Weights of a small class-conditioned image flow-matching model: 48-pixel images.
Rows from block 9 of a small class-conditioned image flow-matching model, named by matrix and row number. Rows with one number belong to one channel. Each number is 200 + 40 x the weight over its row's rms, rounded and kept within 0 to 999. All counts start at 0. After the name is the row's rms in percent of the matrix's.
After each channel's rows are labels from the 100 images, of 14848 (inputs lightly noised), where the channel reaches its highest value: "responds to" is what is common among them. Only what is clearly more common there than usual is listed. The data: retinal OCT scans (Kermany 2017).
# convs0: first 3x3 conv (model.mid.2.convs.0.weight, 192x192x3x3, each kernel summed), inputs 0-95
# convs1: second 3x3 conv (model.mid.2.convs.1.weight, 192x192x3x3, transposed, each kernel summed), outputs 0-95

convs0.18,129,103,199,151,189,135,200,185,159,216,139,157,130,159,207,165,276,189,211,143,199,165,195,219,124,226,92,234,204,184,150,146,185,320,229,188,201,246,202,196,126,142,214,187,147,285,172,239,222,218,193,246,189,209,176,152,180,194,196,228,217,234,184,219,210,186,233,173,249,191,145,258,254,130,239,206,193,185,132,105,210,232,250,189,190,216,193,174,187,176,243,196,208,224,162,144,223
convs1.18,146,204,191,167,189,182,190,146,165,241,187,283,193,181,181,230,126,132,273,213,241,236,208,175,189,219,141,215,220,165,176,142,230,176,191,249,204,156,145,110,235,258,216,225,211,148,201,267,166,215,143,309,197,176,192,206,206,251,171,185,237,181,286,188,181,219,244,162,121,215,228,194,219,183,163,180,222,267,221,213,192,155,118,190,239,215,211,236,232,75,229,237,268,121,247,270,199
responds to: finding: normal

convs0.69,103,157,204,229,125,256,194,174,192,226,207,180,242,211,201,190,186,228,128,205,196,192,257,233,238,247,168,114,126,213,197,233,234,148,149,204,275,155,206,232,162,200,226,218,162,205,239,162,227,139,126,175,194,143,242,237,232,197,225,142,121,142,244,159,228,265,258,194,255,225,197,228,152,268,197,259,244,265,213,219,163,172,214,188,214,223,141,187,267,237,225,170,264,239,214,188,147
convs1.69,093,175,214,214,258,223,270,188,192,181,193,197,176,263,183,211,166,234,254,138,210,174,130,234,217,151,155,199,230,228,254,163,205,204,270,250,154,230,135,161,152,141,213,107,166,160,215,137,187,238,175,195,184,209,148,189,204,153,244,232,252,191,200,228,137,144,174,215,165,128,183,163,212,143,268,200,214,186,195,198,229,172,212,164,175,234,223,192,170,89,190,265,202,208,237,177,194
responds to: finding: choroidal neovascularization

convs0.105,116,186,196,199,184,201,148,205,180,201,264,188,217,233,176,199,237,209,209,240,132,243,286,207,165,234,132,149,230,189,113,219,171,163,207,148,172,208,172,201,167,190,209,258,262,127,176,251,285,233,155,258,226,191,234,163,208,141,189,218,142,271,181,107,228,202,177,232,183,176,317,149,262,181,264,197,232,167,250,145,154,183,240,220,190,160,201,211,239,313,166,137,193,168,206,177,211
convs1.105,093,158,203,183,268,251,218,202,200,242,245,158,185,283,166,170,238,247,210,113,179,175,158,197,231,164,246,200,190,226,212,231,229,106,269,216,220,241,274,221,241,210,218,61,264,228,189,194,213,227,265,186,148,252,239,203,182,208,214,173,186,180,237,115,221,218,164,206,168,189,124,243,193,220,207,177,188,138,239,211,208,198,242,201,259,214,219,178,190,198,159,167,250,164,153,158,227
responds to: finding: normal

convs0.153,097,227,190,131,208,199,257,119,153,199,230,185,270,196,206,184,158,191,202,152,309,201,237,203,208,208,217,132,192,200,166,245,162,206,264,189,220,174,191,269,141,214,185,166,147,207,262,236,111,92,213,194,217,210,262,202,222,160,157,222,200,158,199,178,140,192,178,242,198,231,168,239,227,210,158,154,151,207,217,207,165,136,219,213,210,239,261,167,208,219,204,185,211,159,197,254,261
convs1.153,110,209,164,237,184,255,242,215,169,252,227,166,133,171,292,248,242,158,200,191,170,247,247,202,196,239,174,207,200,180,150,91,192,244,174,185,211,159,114,201,176,203,207,296,225,181,148,111,213,298,131,182,185,222,209,244,188,239,216,151,204,179,171,185,191,203,193,224,243,270,202,190,216,334,281,138,217,201,214,203,221,208,178,174,208,153,166,203,198,189,247,154,121,199,209,205,153
responds to: finding: choroidal neovascularization

convs0.65,138,211,201,178,168,255,153,240,195,291,188,195,186,288,208,269,209,214,200,179,202,207,163,194,196,235,223,214,189,188,197,165,155,240,130,215,181,67,191,147,226,161,190,196,179,188,200,204,315,192,187,190,229,193,125,253,213,186,213,208,150,210,222,220,212,191,176,171,200,186,159,206,244,206,185,144,293,163,218,249,168,243,166,201,186,187,223,178,153,167,199,202,192,162,132,209,230
convs1.65,124,206,203,187,233,177,177,202,198,167,231,229,185,195,235,243,186,170,133,244,266,142,246,157,194,189,236,262,132,236,164,253,189,206,215,192,144,240,188,239,189,260,253,213,188,205,225,180,250,196,110,271,254,198,244,106,258,229,211,176,123,217,174,177,243,191,217,222,228,152,253,157,210,166,259,137,252,238,154,123,224,183,187,245,174,188,243,247,182,257,145,226,288,285,244,205,156
responds to: finding: normal

convs0.189,112,220,230,230,208,233,251,279,150,261,252,191,137,243,206,161,171,201,201,203,244,146,179,188,232,176,197,167,194,255,229,197,118,148,195,206,172,256,191,193,232,182,277,199,192,170,175,212,283,125,206,179,155,184,181,219,171,187,167,192,185,127,161,311,207,233,196,161,230,167,190,148,207,222,123,168,284,106,262,187,198,276,157,204,217,237,226,179,194,140,196,239,246,226,160,226,179
convs1.189,118,216,191,173,196,147,213,263,255,182,106,259,220,193,177,214,174,161,178,256,129,226,187,146,201,275,218,209,170,243,191,221,241,210,158,246,203,168,259,250,239,231,161,220,164,219,220,199,240,185,161,169,200,171,144,161,225,148,170,213,206,304,151,222,224,219,272,207,277,186,211,165,235,181,231,213,245,208,228,187,219,269,248,233,183,218,170,192,247,164,217,156,180,257,260,182,175
responds to: finding: normal

convs0.6,108,204,228,217,216,200,213,216,205,199,158,192,175,190,198,173,244,185,203,226,180,229,234,204,234,204,229,231,229,170,158,223,185,222,160,136,176,245,190,204,245,193,166,167,246,206,124,158,247,241,171,181,227,236,238,250,183,135,207,161,206,207,207,143,218,137,234,228,204,239,210,205,204,155,116,209,179,143,231,133,191,252,192,184,189,213,142,166,295,236,158,234,158,174,106,169,201
convs1.6,112,189,261,151,210,251,150,190,215,295,230,184,213,219,273,145,194,194,216,204,234,180,206,216,143,223,200,215,135,214,181,208,180,163,267,216,163,226,183,220,225,224,194,227,218,231,222,261,157,174,277,182,284,178,231,193,231,204,201,222,104,140,206,202,121,243,147,217,211,229,239,210,141,206,193,200,244,196,211,147,247,191,205,187,194,186,122,187,165,210,205,210,302,197,220,190,254
responds to: finding: normal

convs0.39,109,268,204,127,208,174,149,239,235,200,144,243,256,110,175,172,249,163,209,206,119,206,199,188,217,162,213,217,212,179,222,203,118,169,220,179,249,201,190,208,311,207,179,211,203,210,264,195,165,293,150,234,201,191,182,230,235,241,176,167,185,206,196,180,255,123,149,195,232,186,204,214,184,199,191,203,205,106,208,183,244,226,216,223,237,195,230,259,233,223,149,242,223,184,187,208,237
convs1.39,096,220,219,238,159,192,225,160,186,183,229,166,149,178,154,188,200,243,225,168,218,258,262,214,211,182,208,208,175,166,177,188,254,239,226,175,169,176,132,179,144,182,169,260,239,216,241,201,176,229,204,222,199,183,263,249,227,190,197,212,194,244,260,170,140,280,186,241,156,140,174,158,239,248,198,192,151,198,208,208,166,237,217,168,153,152,188,199,166,227,198,222,159,120,247,180,181
responds to: finding: drusen

convs0.52,100,163,225,173,178,226,241,195,247,162,226,184,224,200,159,199,226,200,229,187,266,261,186,207,262,198,125,277,140,195,201,249,202,195,199,206,146,305,193,155,158,125,128,210,180,215,215,116,144,236,165,134,203,199,122,277,210,261,178,172,237,227,219,275,203,182,193,160,163,179,135,200,209,126,108,197,112,108,248,188,159,221,250,176,183,178,228,192,272,156,169,168,144,126,181,140,179
convs1.52,108,187,174,166,252,156,165,134,208,226,125,186,214,206,195,213,192,211,203,228,183,164,243,185,123,189,208,209,190,175,143,114,203,257,194,217,212,145,229,168,248,255,201,210,158,184,190,258,239,155,207,236,282,121,226,120,242,198,215,263,167,242,149,211,170,124,285,156,204,207,221,218,183,196,215,239,265,176,221,142,209,195,140,197,167,212,117,215,162,173,283,152,281,153,158,267,185
responds to: finding: choroidal neovascularization

convs0.101,128,241,221,204,320,169,205,273,187,198,219,135,268,107,158,195,161,166,176,331,183,170,206,185,197,207,257,228,154,164,179,266,206,186,192,195,183,195,163,227,232,245,213,168,167,169,239,203,222,115,365,185,176,151,221,224,229,199,199,192,206,215,177,231,183,183,159,189,209,194,229,264,172,194,224,230,206,167,224,178,190,244,182,170,191,169,166,225,190,179,200,152,221,199,234,240,222
convs1.101,119,197,176,262,224,233,212,238,202,98,201,209,281,211,190,227,225,169,207,217,230,146,192,260,260,231,260,212,203,234,199,219,177,202,271,202,184,199,249,121,169,141,222,236,196,203,178,132,152,208,231,205,140,232,181,233,161,195,86,224,184,148,218,174,160,183,233,165,236,225,294,195,184,202,263,201,197,204,184,210,239,186,241,211,172,189,188,165,282,325,188,226,204,212,239,107,202
responds to: finding: choroidal neovascularization

convs0.163,111,165,213,224,220,204,281,222,189,182,226,158,197,223,130,234,197,210,203,138,188,212,157,172,204,204,247,194,259,231,191,134,273,154,235,269,140,194,219,199,238,192,236,237,163,180,204,209,166,273,204,229,238,216,188,235,159,146,228,161,171,150,179,116,140,233,236,136,144,198,146,219,177,242,172,157,194,127,217,116,250,267,185,181,222,212,193,200,259,217,256,211,241,246,207,176,157
convs1.163,128,198,205,206,191,205,257,174,208,128,135,225,228,248,162,275,227,184,196,237,288,256,224,188,169,173,195,221,196,168,189,219,172,227,163,238,201,151,231,164,215,252,168,223,171,185,223,196,234,154,246,205,269,195,193,211,257,199,159,115,191,251,175,152,189,231,256,200,262,173,223,176,193,238,196,221,235,141,161,166,108,198,181,209,159,241,197,145,130,184,122,157,197,265,226,90,226
responds to: finding: normal

convs0.178,111,211,147,164,140,157,178,194,203,193,182,222,202,234,209,179,188,186,230,167,177,202,247,139,125,174,173,202,215,191,280,170,216,243,220,146,207,184,188,233,198,213,179,179,181,204,224,230,257,158,321,150,349,184,193,220,206,255,173,197,177,196,232,192,206,212,232,194,256,195,206,264,268,176,103,223,220,145,281,168,191,176,236,190,202,215,235,177,233,176,201,165,178,188,94,141,156
convs1.178,119,230,240,212,186,220,194,213,218,242,265,145,201,195,196,161,262,147,260,169,257,192,178,102,265,240,177,247,166,246,195,281,95,151,162,205,221,194,194,232,143,229,128,263,251,143,166,162,142,192,203,206,254,244,255,228,179,235,221,187,245,226,267,245,180,184,221,170,219,226,177,167,129,249,189,224,170,286,154,182,123,199,201,198,197,232,225,215,175,252,188,167,178,239,249,182,227
responds to: finding: diabetic macular edema

convs0.188,101,183,212,145,135,212,193,153,202,201,190,213,264,178,220,221,165,229,226,139,184,291,164,270,216,238,178,197,169,232,226,214,207,172,142,179,188,177,207,195,210,242,221,169,114,135,309,181,225,175,171,180,195,231,194,211,191,250,189,214,187,171,216,180,206,246,134,240,184,241,220,183,169,281,151,211,260,179,133,229,219,202,145,220,210,256,201,158,219,134,159,103,183,249,306,190,247
convs1.188,110,199,231,178,259,195,202,198,187,177,241,184,260,206,172,132,262,224,195,176,180,223,118,240,181,234,190,211,165,251,237,201,206,226,211,194,230,202,161,219,215,192,195,269,223,334,172,211,163,249,228,271,202,160,208,233,196,165,202,193,256,202,258,186,210,252,207,262,127,114,212,164,250,152,215,253,140,277,229,198,187,267,233,127,205,220,236,197,160,222,213,188,157,222,120,241,211
responds to: finding: choroidal neovascularization

convs0.90,101,158,192,95,198,180,279,177,181,224,192,206,272,212,212,204,253,189,224,231,259,171,223,193,201,176,108,170,229,183,193,121,308,278,263,185,190,244,237,180,250,165,230,220,252,151,202,246,148,148,257,171,203,182,232,140,193,158,200,222,120,231,207,164,184,185,146,264,256,234,170,200,243,178,192,248,233,188,166,250,214,127,172,198,206,209,188,211,137,151,95,151,189,246,178,189,218
convs1.90,115,345,196,239,230,131,181,217,126,187,247,215,181,188,141,227,195,210,203,183,200,253,220,270,165,219,216,233,248,266,182,108,212,235,152,218,189,171,196,186,250,232,210,272,194,210,201,246,233,212,131,212,161,201,234,190,192,279,199,233,195,123,231,229,180,189,259,147,171,168,155,190,195,208,278,216,122,210,270,183,215,155,161,168,267,229,270,234,199,197,299,257,273,186,231,199,187
responds to: finding: choroidal neovascularization

convs0.2,093,169,242,238,261,168,204,119,179,187,204,162,178,198,222,232,167,218,200,189,201,178,183,125,156,214,157,252,155,228,218,249,128,231,187,154,163,238,166,185,127,173,224,112,200,161,150,245,258,130,144,162,183,190,223,206,245,117,143,176,211,238,182,137,156,211,256,238,188,200,216,221,221,153,218,172,146,261,245,211,196,258,192,192,193,189,175,194,151,276,183,134,258,92,215,188,204
convs1.2,103,248,229,187,199,170,188,243,180,186,222,221,181,233,137,183,257,178,205,184,189,179,161,207,216,151,182,184,249,192,163,250,245,176,176,231,162,198,184,253,238,217,224,205,235,168,250,184,241,242,139,204,263,228,207,241,245,201,237,207,233,249,167,244,251,220,97,209,258,180,201,148,246,176,182,264,272,226,209,266,187,183,184,154,299,294,231,184,279,178,214,176,201,220,131,157,209
responds to: finding: normal

convs0.143,144,227,224,249,239,195,251,186,196,216,289,154,179,162,143,244,170,189,164,178,178,201,194,237,182,209,200,206,176,185,219,141,226,206,180,266,193,187,186,192,252,242,189,201,191,194,265,190,230,202,160,125,174,204,136,155,162,189,190,201,258,235,257,100,213,155,179,163,139,175,199,210,238,184,239,196,134,227,221,222,179,189,236,210,190,235,170,262,204,223,237,171,174,207,259,207,210
convs1.143,176,171,225,328,190,226,181,119,195,175,273,177,175,199,222,271,176,169,245,215,224,214,227,193,212,180,225,209,138,162,177,187,243,230,142,211,132,240,271,230,235,192,208,139,136,131,182,244,160,159,291,169,133,200,234,102,116,223,203,183,232,236,182,245,214,210,191,252,262,239,264,216,199,216,208,231,216,285,266,204,152,221,212,185,183,236,172,243,242,234,168,216,258,204,174,302,200
responds to: finding: normal

convs0.109,095,140,195,154,152,215,155,276,179,177,163,185,232,229,194,165,146,200,207,262,210,175,254,181,261,233,161,192,129,222,186,261,219,150,183,153,252,192,230,193,181,222,163,201,157,219,138,177,227,177,171,182,190,212,340,211,211,216,234,227,206,239,151,159,196,225,156,210,187,237,228,192,189,232,196,178,216,217,175,168,239,153,208,174,205,201,229,185,204,235,101,184,184,224,105,187,223
convs1.109,095,184,158,266,217,193,211,171,173,221,205,173,192,255,227,107,165,181,201,171,240,152,190,146,215,234,224,214,245,159,181,184,217,206,153,203,226,146,221,87,173,142,166,194,211,146,248,130,220,235,138,230,192,181,180,169,209,215,212,126,157,152,275,253,208,147,195,279,131,189,148,188,213,260,243,147,226,153,141,173,147,246,194,180,122,214,155,243,241,189,179,225,222,210,194,226,185
responds to: finding: choroidal neovascularization

convs0.17,086,209,164,197,234,218,267,254,237,245,160,123,183,184,227,143,175,215,147,221,251,132,235,265,197,209,151,203,220,177,170,220,105,152,250,201,204,198,165,186,178,152,200,167,210,175,91,177,214,196,163,184,204,184,198,189,134,140,212,177,196,171,219,114,192,159,261,170,206,155,235,192,169,213,210,209,271,229,198,171,257,183,198,171,204,187,208,266,159,206,221,170,159,206,219,219,169
convs1.17,072,159,221,208,220,214,213,125,163,214,245,207,216,251,228,225,200,210,269,198,208,200,200,174,217,187,249,162,202,243,210,170,197,193,197,226,220,168,188,162,235,193,251,150,248,185,216,178,153,232,223,232,170,261,201,229,288,174,223,134,208,228,148,219,260,243,147,229,234,249,206,249,236,230,160,180,245,208,182,237,226,219,188,211,224,260,253,193,223,172,234,191,232,194,171,334,282
responds to: finding: choroidal neovascularization

convs0.3,104,218,202,251,192,225,178,186,188,182,142,219,172,156,172,157,221,194,178,221,160,216,259,264,213,168,265,242,168,217,242,176,225,196,204,157,185,199,184,154,178,174,174,187,164,124,284,209,246,263,187,280,191,271,195,178,206,222,190,217,170,182,196,193,189,215,204,190,146,239,204,179,168,208,193,349,234,173,221,186,232,213,287,208,192,209,182,213,256,174,244,258,230,197,211,224,134
convs1.3,087,181,158,176,248,158,175,265,205,199,190,185,285,229,237,178,242,127,231,161,145,165,126,283,177,247,247,245,137,262,191,252,214,221,164,197,210,269,174,219,216,183,219,284,207,173,173,197,245,177,187,206,192,166,216,158,175,129,234,201,146,206,201,236,226,247,175,222,117,146,273,275,178,208,194,158,268,228,156,178,189,177,226,244,245,187,211,114,148,180,232,219,227,243,223,158,202
responds to: finding: normal

convs0.151,110,166,192,163,218,211,219,255,211,222,184,159,176,248,189,123,170,203,208,185,213,170,187,212,275,182,167,193,201,292,222,188,212,283,272,145,194,220,214,213,166,181,165,153,203,198,195,193,170,214,159,186,146,215,174,221,178,214,192,261,179,124,197,281,213,146,157,212,186,191,281,168,159,167,276,230,230,241,266,215,194,205,184,199,224,240,261,226,165,244,145,179,242,272,304,197,194
convs1.151,113,164,232,229,171,160,203,209,184,212,166,225,240,179,270,242,232,207,221,217,136,201,186,158,176,174,256,166,197,160,223,247,216,154,148,181,199,219,226,211,229,157,179,198,265,198,249,250,252,155,221,167,215,222,211,193,181,142,182,249,207,232,200,177,249,256,228,223,172,191,173,229,196,204,234,155,235,153,196,188,145,226,178,215,241,119,95,132,238,308,187,195,217,255,165,182,152
responds to: finding: normal

convs0.104,089,279,192,240,178,173,184,168,200,146,291,155,168,208,218,239,224,212,164,252,219,178,197,327,222,192,224,174,275,195,213,231,225,232,166,142,189,186,201,229,192,203,87,193,162,244,81,221,192,255,213,159,197,201,191,210,86,211,237,269,191,146,159,200,194,133,233,277,241,239,221,248,279,191,265,207,173,195,157,87,241,219,200,249,202,211,174,168,219,146,144,188,138,168,256,223,175
convs1.104,099,156,206,160,238,217,212,250,144,163,58,221,201,172,169,256,203,197,234,282,180,230,193,174,203,231,193,165,218,177,188,214,153,198,202,232,214,144,232,211,172,244,225,304,208,189,201,165,222,158,209,289,238,234,203,186,256,188,250,209,210,328,136,172,219,297,214,139,161,124,162,165,157,149,222,196,231,174,113,200,220,147,188,226,166,197,214,113,82,164,199,192,194,258,210,191,193
responds to: finding: drusen

convs0.137,107,168,220,149,190,196,190,162,187,220,252,193,116,265,185,181,164,218,260,157,173,246,208,261,165,199,203,192,254,239,176,173,167,141,186,168,221,177,190,197,272,215,242,216,196,99,242,274,320,194,241,133,178,194,246,224,228,200,183,190,169,204,233,327,201,206,99,200,217,200,199,229,178,218,81,181,268,171,258,144,136,162,177,189,233,187,168,190,258,128,154,220,205,171,169,221,188
convs1.137,099,180,251,163,220,169,127,235,213,183,178,219,250,173,296,242,244,156,186,345,202,179,188,151,191,271,179,279,138,256,281,293,202,201,166,250,185,169,214,260,199,237,163,212,199,197,199,191,172,156,225,256,210,206,226,208,168,179,236,189,198,181,190,171,208,103,246,214,133,189,280,170,245,216,192,212,219,192,254,171,215,199,262,182,247,197,253,170,233,292,195,139,204,210,262,148,145
responds to: finding: normal

convs0.129,085,180,161,245,157,217,164,172,73,197,217,172,241,242,208,233,119,172,155,182,202,180,264,159,233,183,192,127,184,185,189,168,230,268,232,226,245,214,209,215,159,218,188,228,181,151,246,200,246,272,211,212,174,183,225,208,229,252,189,224,187,217,248,232,201,278,221,213,184,206,119,154,220,241,264,240,148,262,201,318,149,98,230,207,213,121,181,230,192,267,233,221,258,237,169,189,144
convs1.129,083,173,199,232,175,182,222,236,209,238,174,185,168,175,188,242,201,205,175,179,193,153,204,206,275,323,211,136,199,217,193,155,151,212,273,191,208,205,205,225,73,206,241,182,208,201,230,242,205,247,242,162,166,225,233,107,165,257,252,162,171,190,174,209,287,119,221,226,190,219,181,209,215,140,153,235,206,196,229,246,204,208,174,189,236,220,261,188,157,143,155,209,170,202,249,184,158
responds to: finding: choroidal neovascularization

convs0.78,086,204,165,212,236,225,234,162,226,210,219,192,209,224,131,233,203,235,231,258,238,179,213,122,195,207,158,234,165,173,271,234,209,229,252,194,226,185,177,181,188,114,194,218,170,237,210,194,189,191,193,243,243,205,225,94,228,210,186,158,188,180,152,222,186,217,210,301,276,242,264,146,151,114,243,220,241,209,203,255,178,125,195,180,209,228,197,178,188,275,182,162,243,214,155,261,215
convs1.78,078,153,237,257,207,121,193,196,144,205,168,153,199,158,212,134,232,218,197,188,205,192,228,302,263,172,263,174,230,235,198,124,126,263,183,217,194,243,234,183,281,235,119,167,278,218,251,230,263,208,219,236,160,156,158,172,185,211,159,276,226,208,225,222,225,229,198,244,204,196,194,290,243,269,254,247,185,170,167,270,157,198,203,225,112,159,184,224,239,245,205,172,222,174,219,218,225
responds to: finding: choroidal neovascularization

convs0.27,097,183,207,212,162,193,149,195,207,229,253,144,242,157,252,182,210,274,149,231,241,176,226,213,205,210,101,228,149,175,182,207,218,181,211,185,220,246,202,216,151,173,254,208,214,197,107,203,138,215,210,174,206,161,271,245,150,171,261,193,132,170,213,131,138,277,218,132,237,224,175,182,182,241,212,225,223,184,280,213,199,147,205,152,186,274,184,161,183,118,216,207,187,194,244,209,170
convs1.27,102,201,193,210,189,243,182,197,185,218,217,210,172,261,170,180,172,195,183,176,201,181,156,279,226,239,205,164,238,200,272,195,198,187,191,185,229,140,206,183,271,174,164,180,165,105,240,167,115,179,212,216,259,158,132,187,183,182,215,222,156,154,197,286,216,90,150,158,189,156,202,151,238,176,192,238,188,163,197,187,273,186,193,225,192,301,232,256,237,97,181,205,244,221,203,181,245
responds to: finding: choroidal neovascularization

convs0.10,120,233,189,211,170,174,267,240,215,181,221,191,198,154,138,238,180,179,118,172,239,180,158,302,190,185,175,199,128,163,200,153,195,245,172,188,192,168,183,197,110,162,217,241,151,247,209,257,159,143,254,177,190,150,197,253,173,167,169,208,223,232,200,207,207,209,194,203,257,205,181,255,218,212,233,148,203,240,103,144,259,340,240,203,210,200,200,224,206,204,189,194,208,230,267,243,194
convs1.10,130,235,250,205,225,228,242,249,212,197,216,185,148,234,180,224,179,188,251,242,198,150,228,190,200,210,205,152,221,192,232,177,200,157,216,134,152,245,212,207,88,153,248,188,217,196,203,162,181,247,281,218,232,184,198,217,181,205,168,94,222,106,159,201,201,232,200,209,185,187,223,184,169,162,171,204,136,219,145,223,170,156,229,253,165,230,156,235,173,175,126,275,130,213,226,193,208
responds to: finding: choroidal neovascularization

convs0.83,103,172,166,150,158,188,188,198,191,264,238,168,218,131,240,201,185,161,172,175,165,184,225,202,151,239,173,127,149,151,236,217,197,233,238,200,232,154,173,173,120,167,129,203,162,222,200,202,139,258,217,192,174,182,187,227,183,198,205,249,252,249,201,164,270,171,242,218,154,202,139,218,170,199,213,258,227,272,107,145,195,223,177,215,222,166,182,185,237,243,187,197,148,211,267,228,157
convs1.83,126,146,211,203,145,187,262,136,188,214,217,203,187,171,255,222,167,151,175,149,256,131,224,206,210,299,227,142,237,154,120,140,246,205,169,95,195,211,164,229,187,280,204,211,272,239,204,151,171,194,177,164,221,157,155,190,232,194,223,173,173,170,241,216,90,254,196,151,200,260,168,186,229,239,197,107,240,144,224,223,229,190,211,217,131,179,236,203,166,178,254,200,162,225,203,254,121
responds to: finding: choroidal neovascularization

convs0.23,089,215,236,173,189,179,175,201,204,145,204,203,209,188,220,193,280,158,261,186,220,228,238,211,225,193,253,229,204,195,184,196,116,214,168,209,170,204,225,186,254,226,279,217,204,248,176,227,230,129,188,218,204,177,261,203,208,171,139,233,192,169,202,156,188,219,217,194,269,203,238,232,174,206,157,190,253,177,177,257,228,199,204,176,201,170,231,216,266,259,190,218,190,168,137,236,211
convs1.23,106,228,213,224,303,191,173,144,125,212,202,167,145,149,195,204,194,240,188,213,207,215,192,192,227,94,247,205,161,149,210,223,217,238,141,207,183,282,140,179,217,202,131,217,211,257,213,254,218,183,246,164,213,199,248,224,232,146,182,293,161,230,209,183,182,192,202,246,162,206,129,202,264,238,242,203,190,248,231,180,164,199,170,198,168,173,228,175,191,272,198,176,188,164,174,230,224
responds to: finding: drusen

convs0.107,082,233,204,176,166,202,129,208,135,203,214,256,227,229,191,127,195,218,210,156,199,230,132,220,211,157,234,178,202,206,166,143,152,162,320,183,192,145,185,188,249,181,112,168,225,197,164,251,227,281,190,175,166,200,186,185,229,166,220,237,256,176,195,170,214,283,178,206,166,172,83,159,256,187,134,201,300,177,203,201,125,218,157,208,218,137,162,149,205,135,152,199,203,206,233,188,179
convs1.107,088,170,211,261,198,154,215,207,268,183,158,172,216,160,140,222,200,196,192,193,204,189,205,139,271,214,155,208,228,160,217,258,205,213,168,222,192,210,211,215,241,174,191,252,235,166,183,272,260,190,247,173,238,231,190,170,210,186,210,218,229,320,102,147,193,182,140,184,273,276,157,188,211,150,147,212,194,134,112,234,178,213,179,277,149,202,190,270,227,207,172,139,158,185,164,244,215
responds to: finding: normal

convs0.57,124,182,214,131,194,242,179,164,208,232,275,175,215,226,219,149,178,189,206,238,206,211,185,190,183,182,291,201,203,185,237,259,190,292,186,177,195,204,189,191,172,155,188,231,173,200,212,220,177,115,176,254,227,210,134,274,195,256,155,221,174,168,199,263,154,242,189,144,197,209,216,147,201,258,228,240,260,116,219,200,186,292,194,173,209,188,210,192,188,131,156,207,221,213,252,200,224
convs1.57,120,223,182,166,214,196,220,202,221,202,119,241,180,164,248,256,170,204,178,200,236,229,191,244,200,260,139,193,169,255,164,168,169,190,210,192,180,173,173,253,202,221,216,218,128,214,204,227,253,197,200,202,234,185,225,155,192,214,245,223,186,163,133,152,202,202,214,203,234,155,312,190,207,225,159,175,253,187,257,193,290,225,178,208,203,205,204,166,185,151,258,242,188,237,179,208,117
responds to: finding: normal

convs0.133,108,147,240,209,234,202,176,226,178,215,185,222,199,178,165,192,200,214,197,172,191,237,164,171,209,241,226,224,242,220,162,183,239,165,223,207,207,136,194,189,259,253,247,199,232,145,180,191,213,124,260,248,208,225,350,171,251,108,145,183,186,198,178,229,178,188,201,153,224,184,163,172,134,263,172,195,138,116,206,153,205,219,306,226,178,181,180,226,194,182,218,174,255,203,137,158,145
convs1.133,105,210,191,135,192,215,228,215,233,237,247,175,236,173,172,224,166,171,227,243,258,161,237,162,174,216,152,222,252,198,249,220,199,126,166,207,256,244,238,198,154,186,125,233,238,221,184,172,178,189,226,104,206,242,175,246,174,154,192,189,240,171,249,166,247,163,233,241,281,169,216,225,213,203,171,177,232,159,191,219,126,108,207,173,110,197,152,101,211,170,168,132,158,182,289,217,235
responds to: finding: normal

convs0.162,127,200,169,165,211,240,141,239,161,198,188,197,167,213,220,191,221,192,221,232,246,231,205,211,184,173,229,236,183,271,219,175,193,210,196,229,202,202,189,207,248,207,217,226,182,219,195,177,230,251,219,204,189,229,229,227,171,185,177,181,124,131,167,235,159,207,250,200,168,182,216,182,147,201,134,238,183,249,237,240,206,183,241,201,165,174,204,196,231,102,179,195,196,233,163,192,185
convs1.162,120,229,133,161,127,199,219,188,193,195,170,219,196,135,229,206,178,269,170,221,152,255,165,250,142,175,183,99,172,220,202,176,251,197,130,220,188,185,173,292,252,176,230,277,206,284,225,235,183,164,254,175,229,130,249,215,242,219,130,218,195,264,160,160,211,317,111,158,177,212,191,201,191,296,216,236,207,205,249,207,245,223,201,228,201,199,284,188,186,157,249,182,178,203,196,184,238
responds to: finding: diabetic macular edema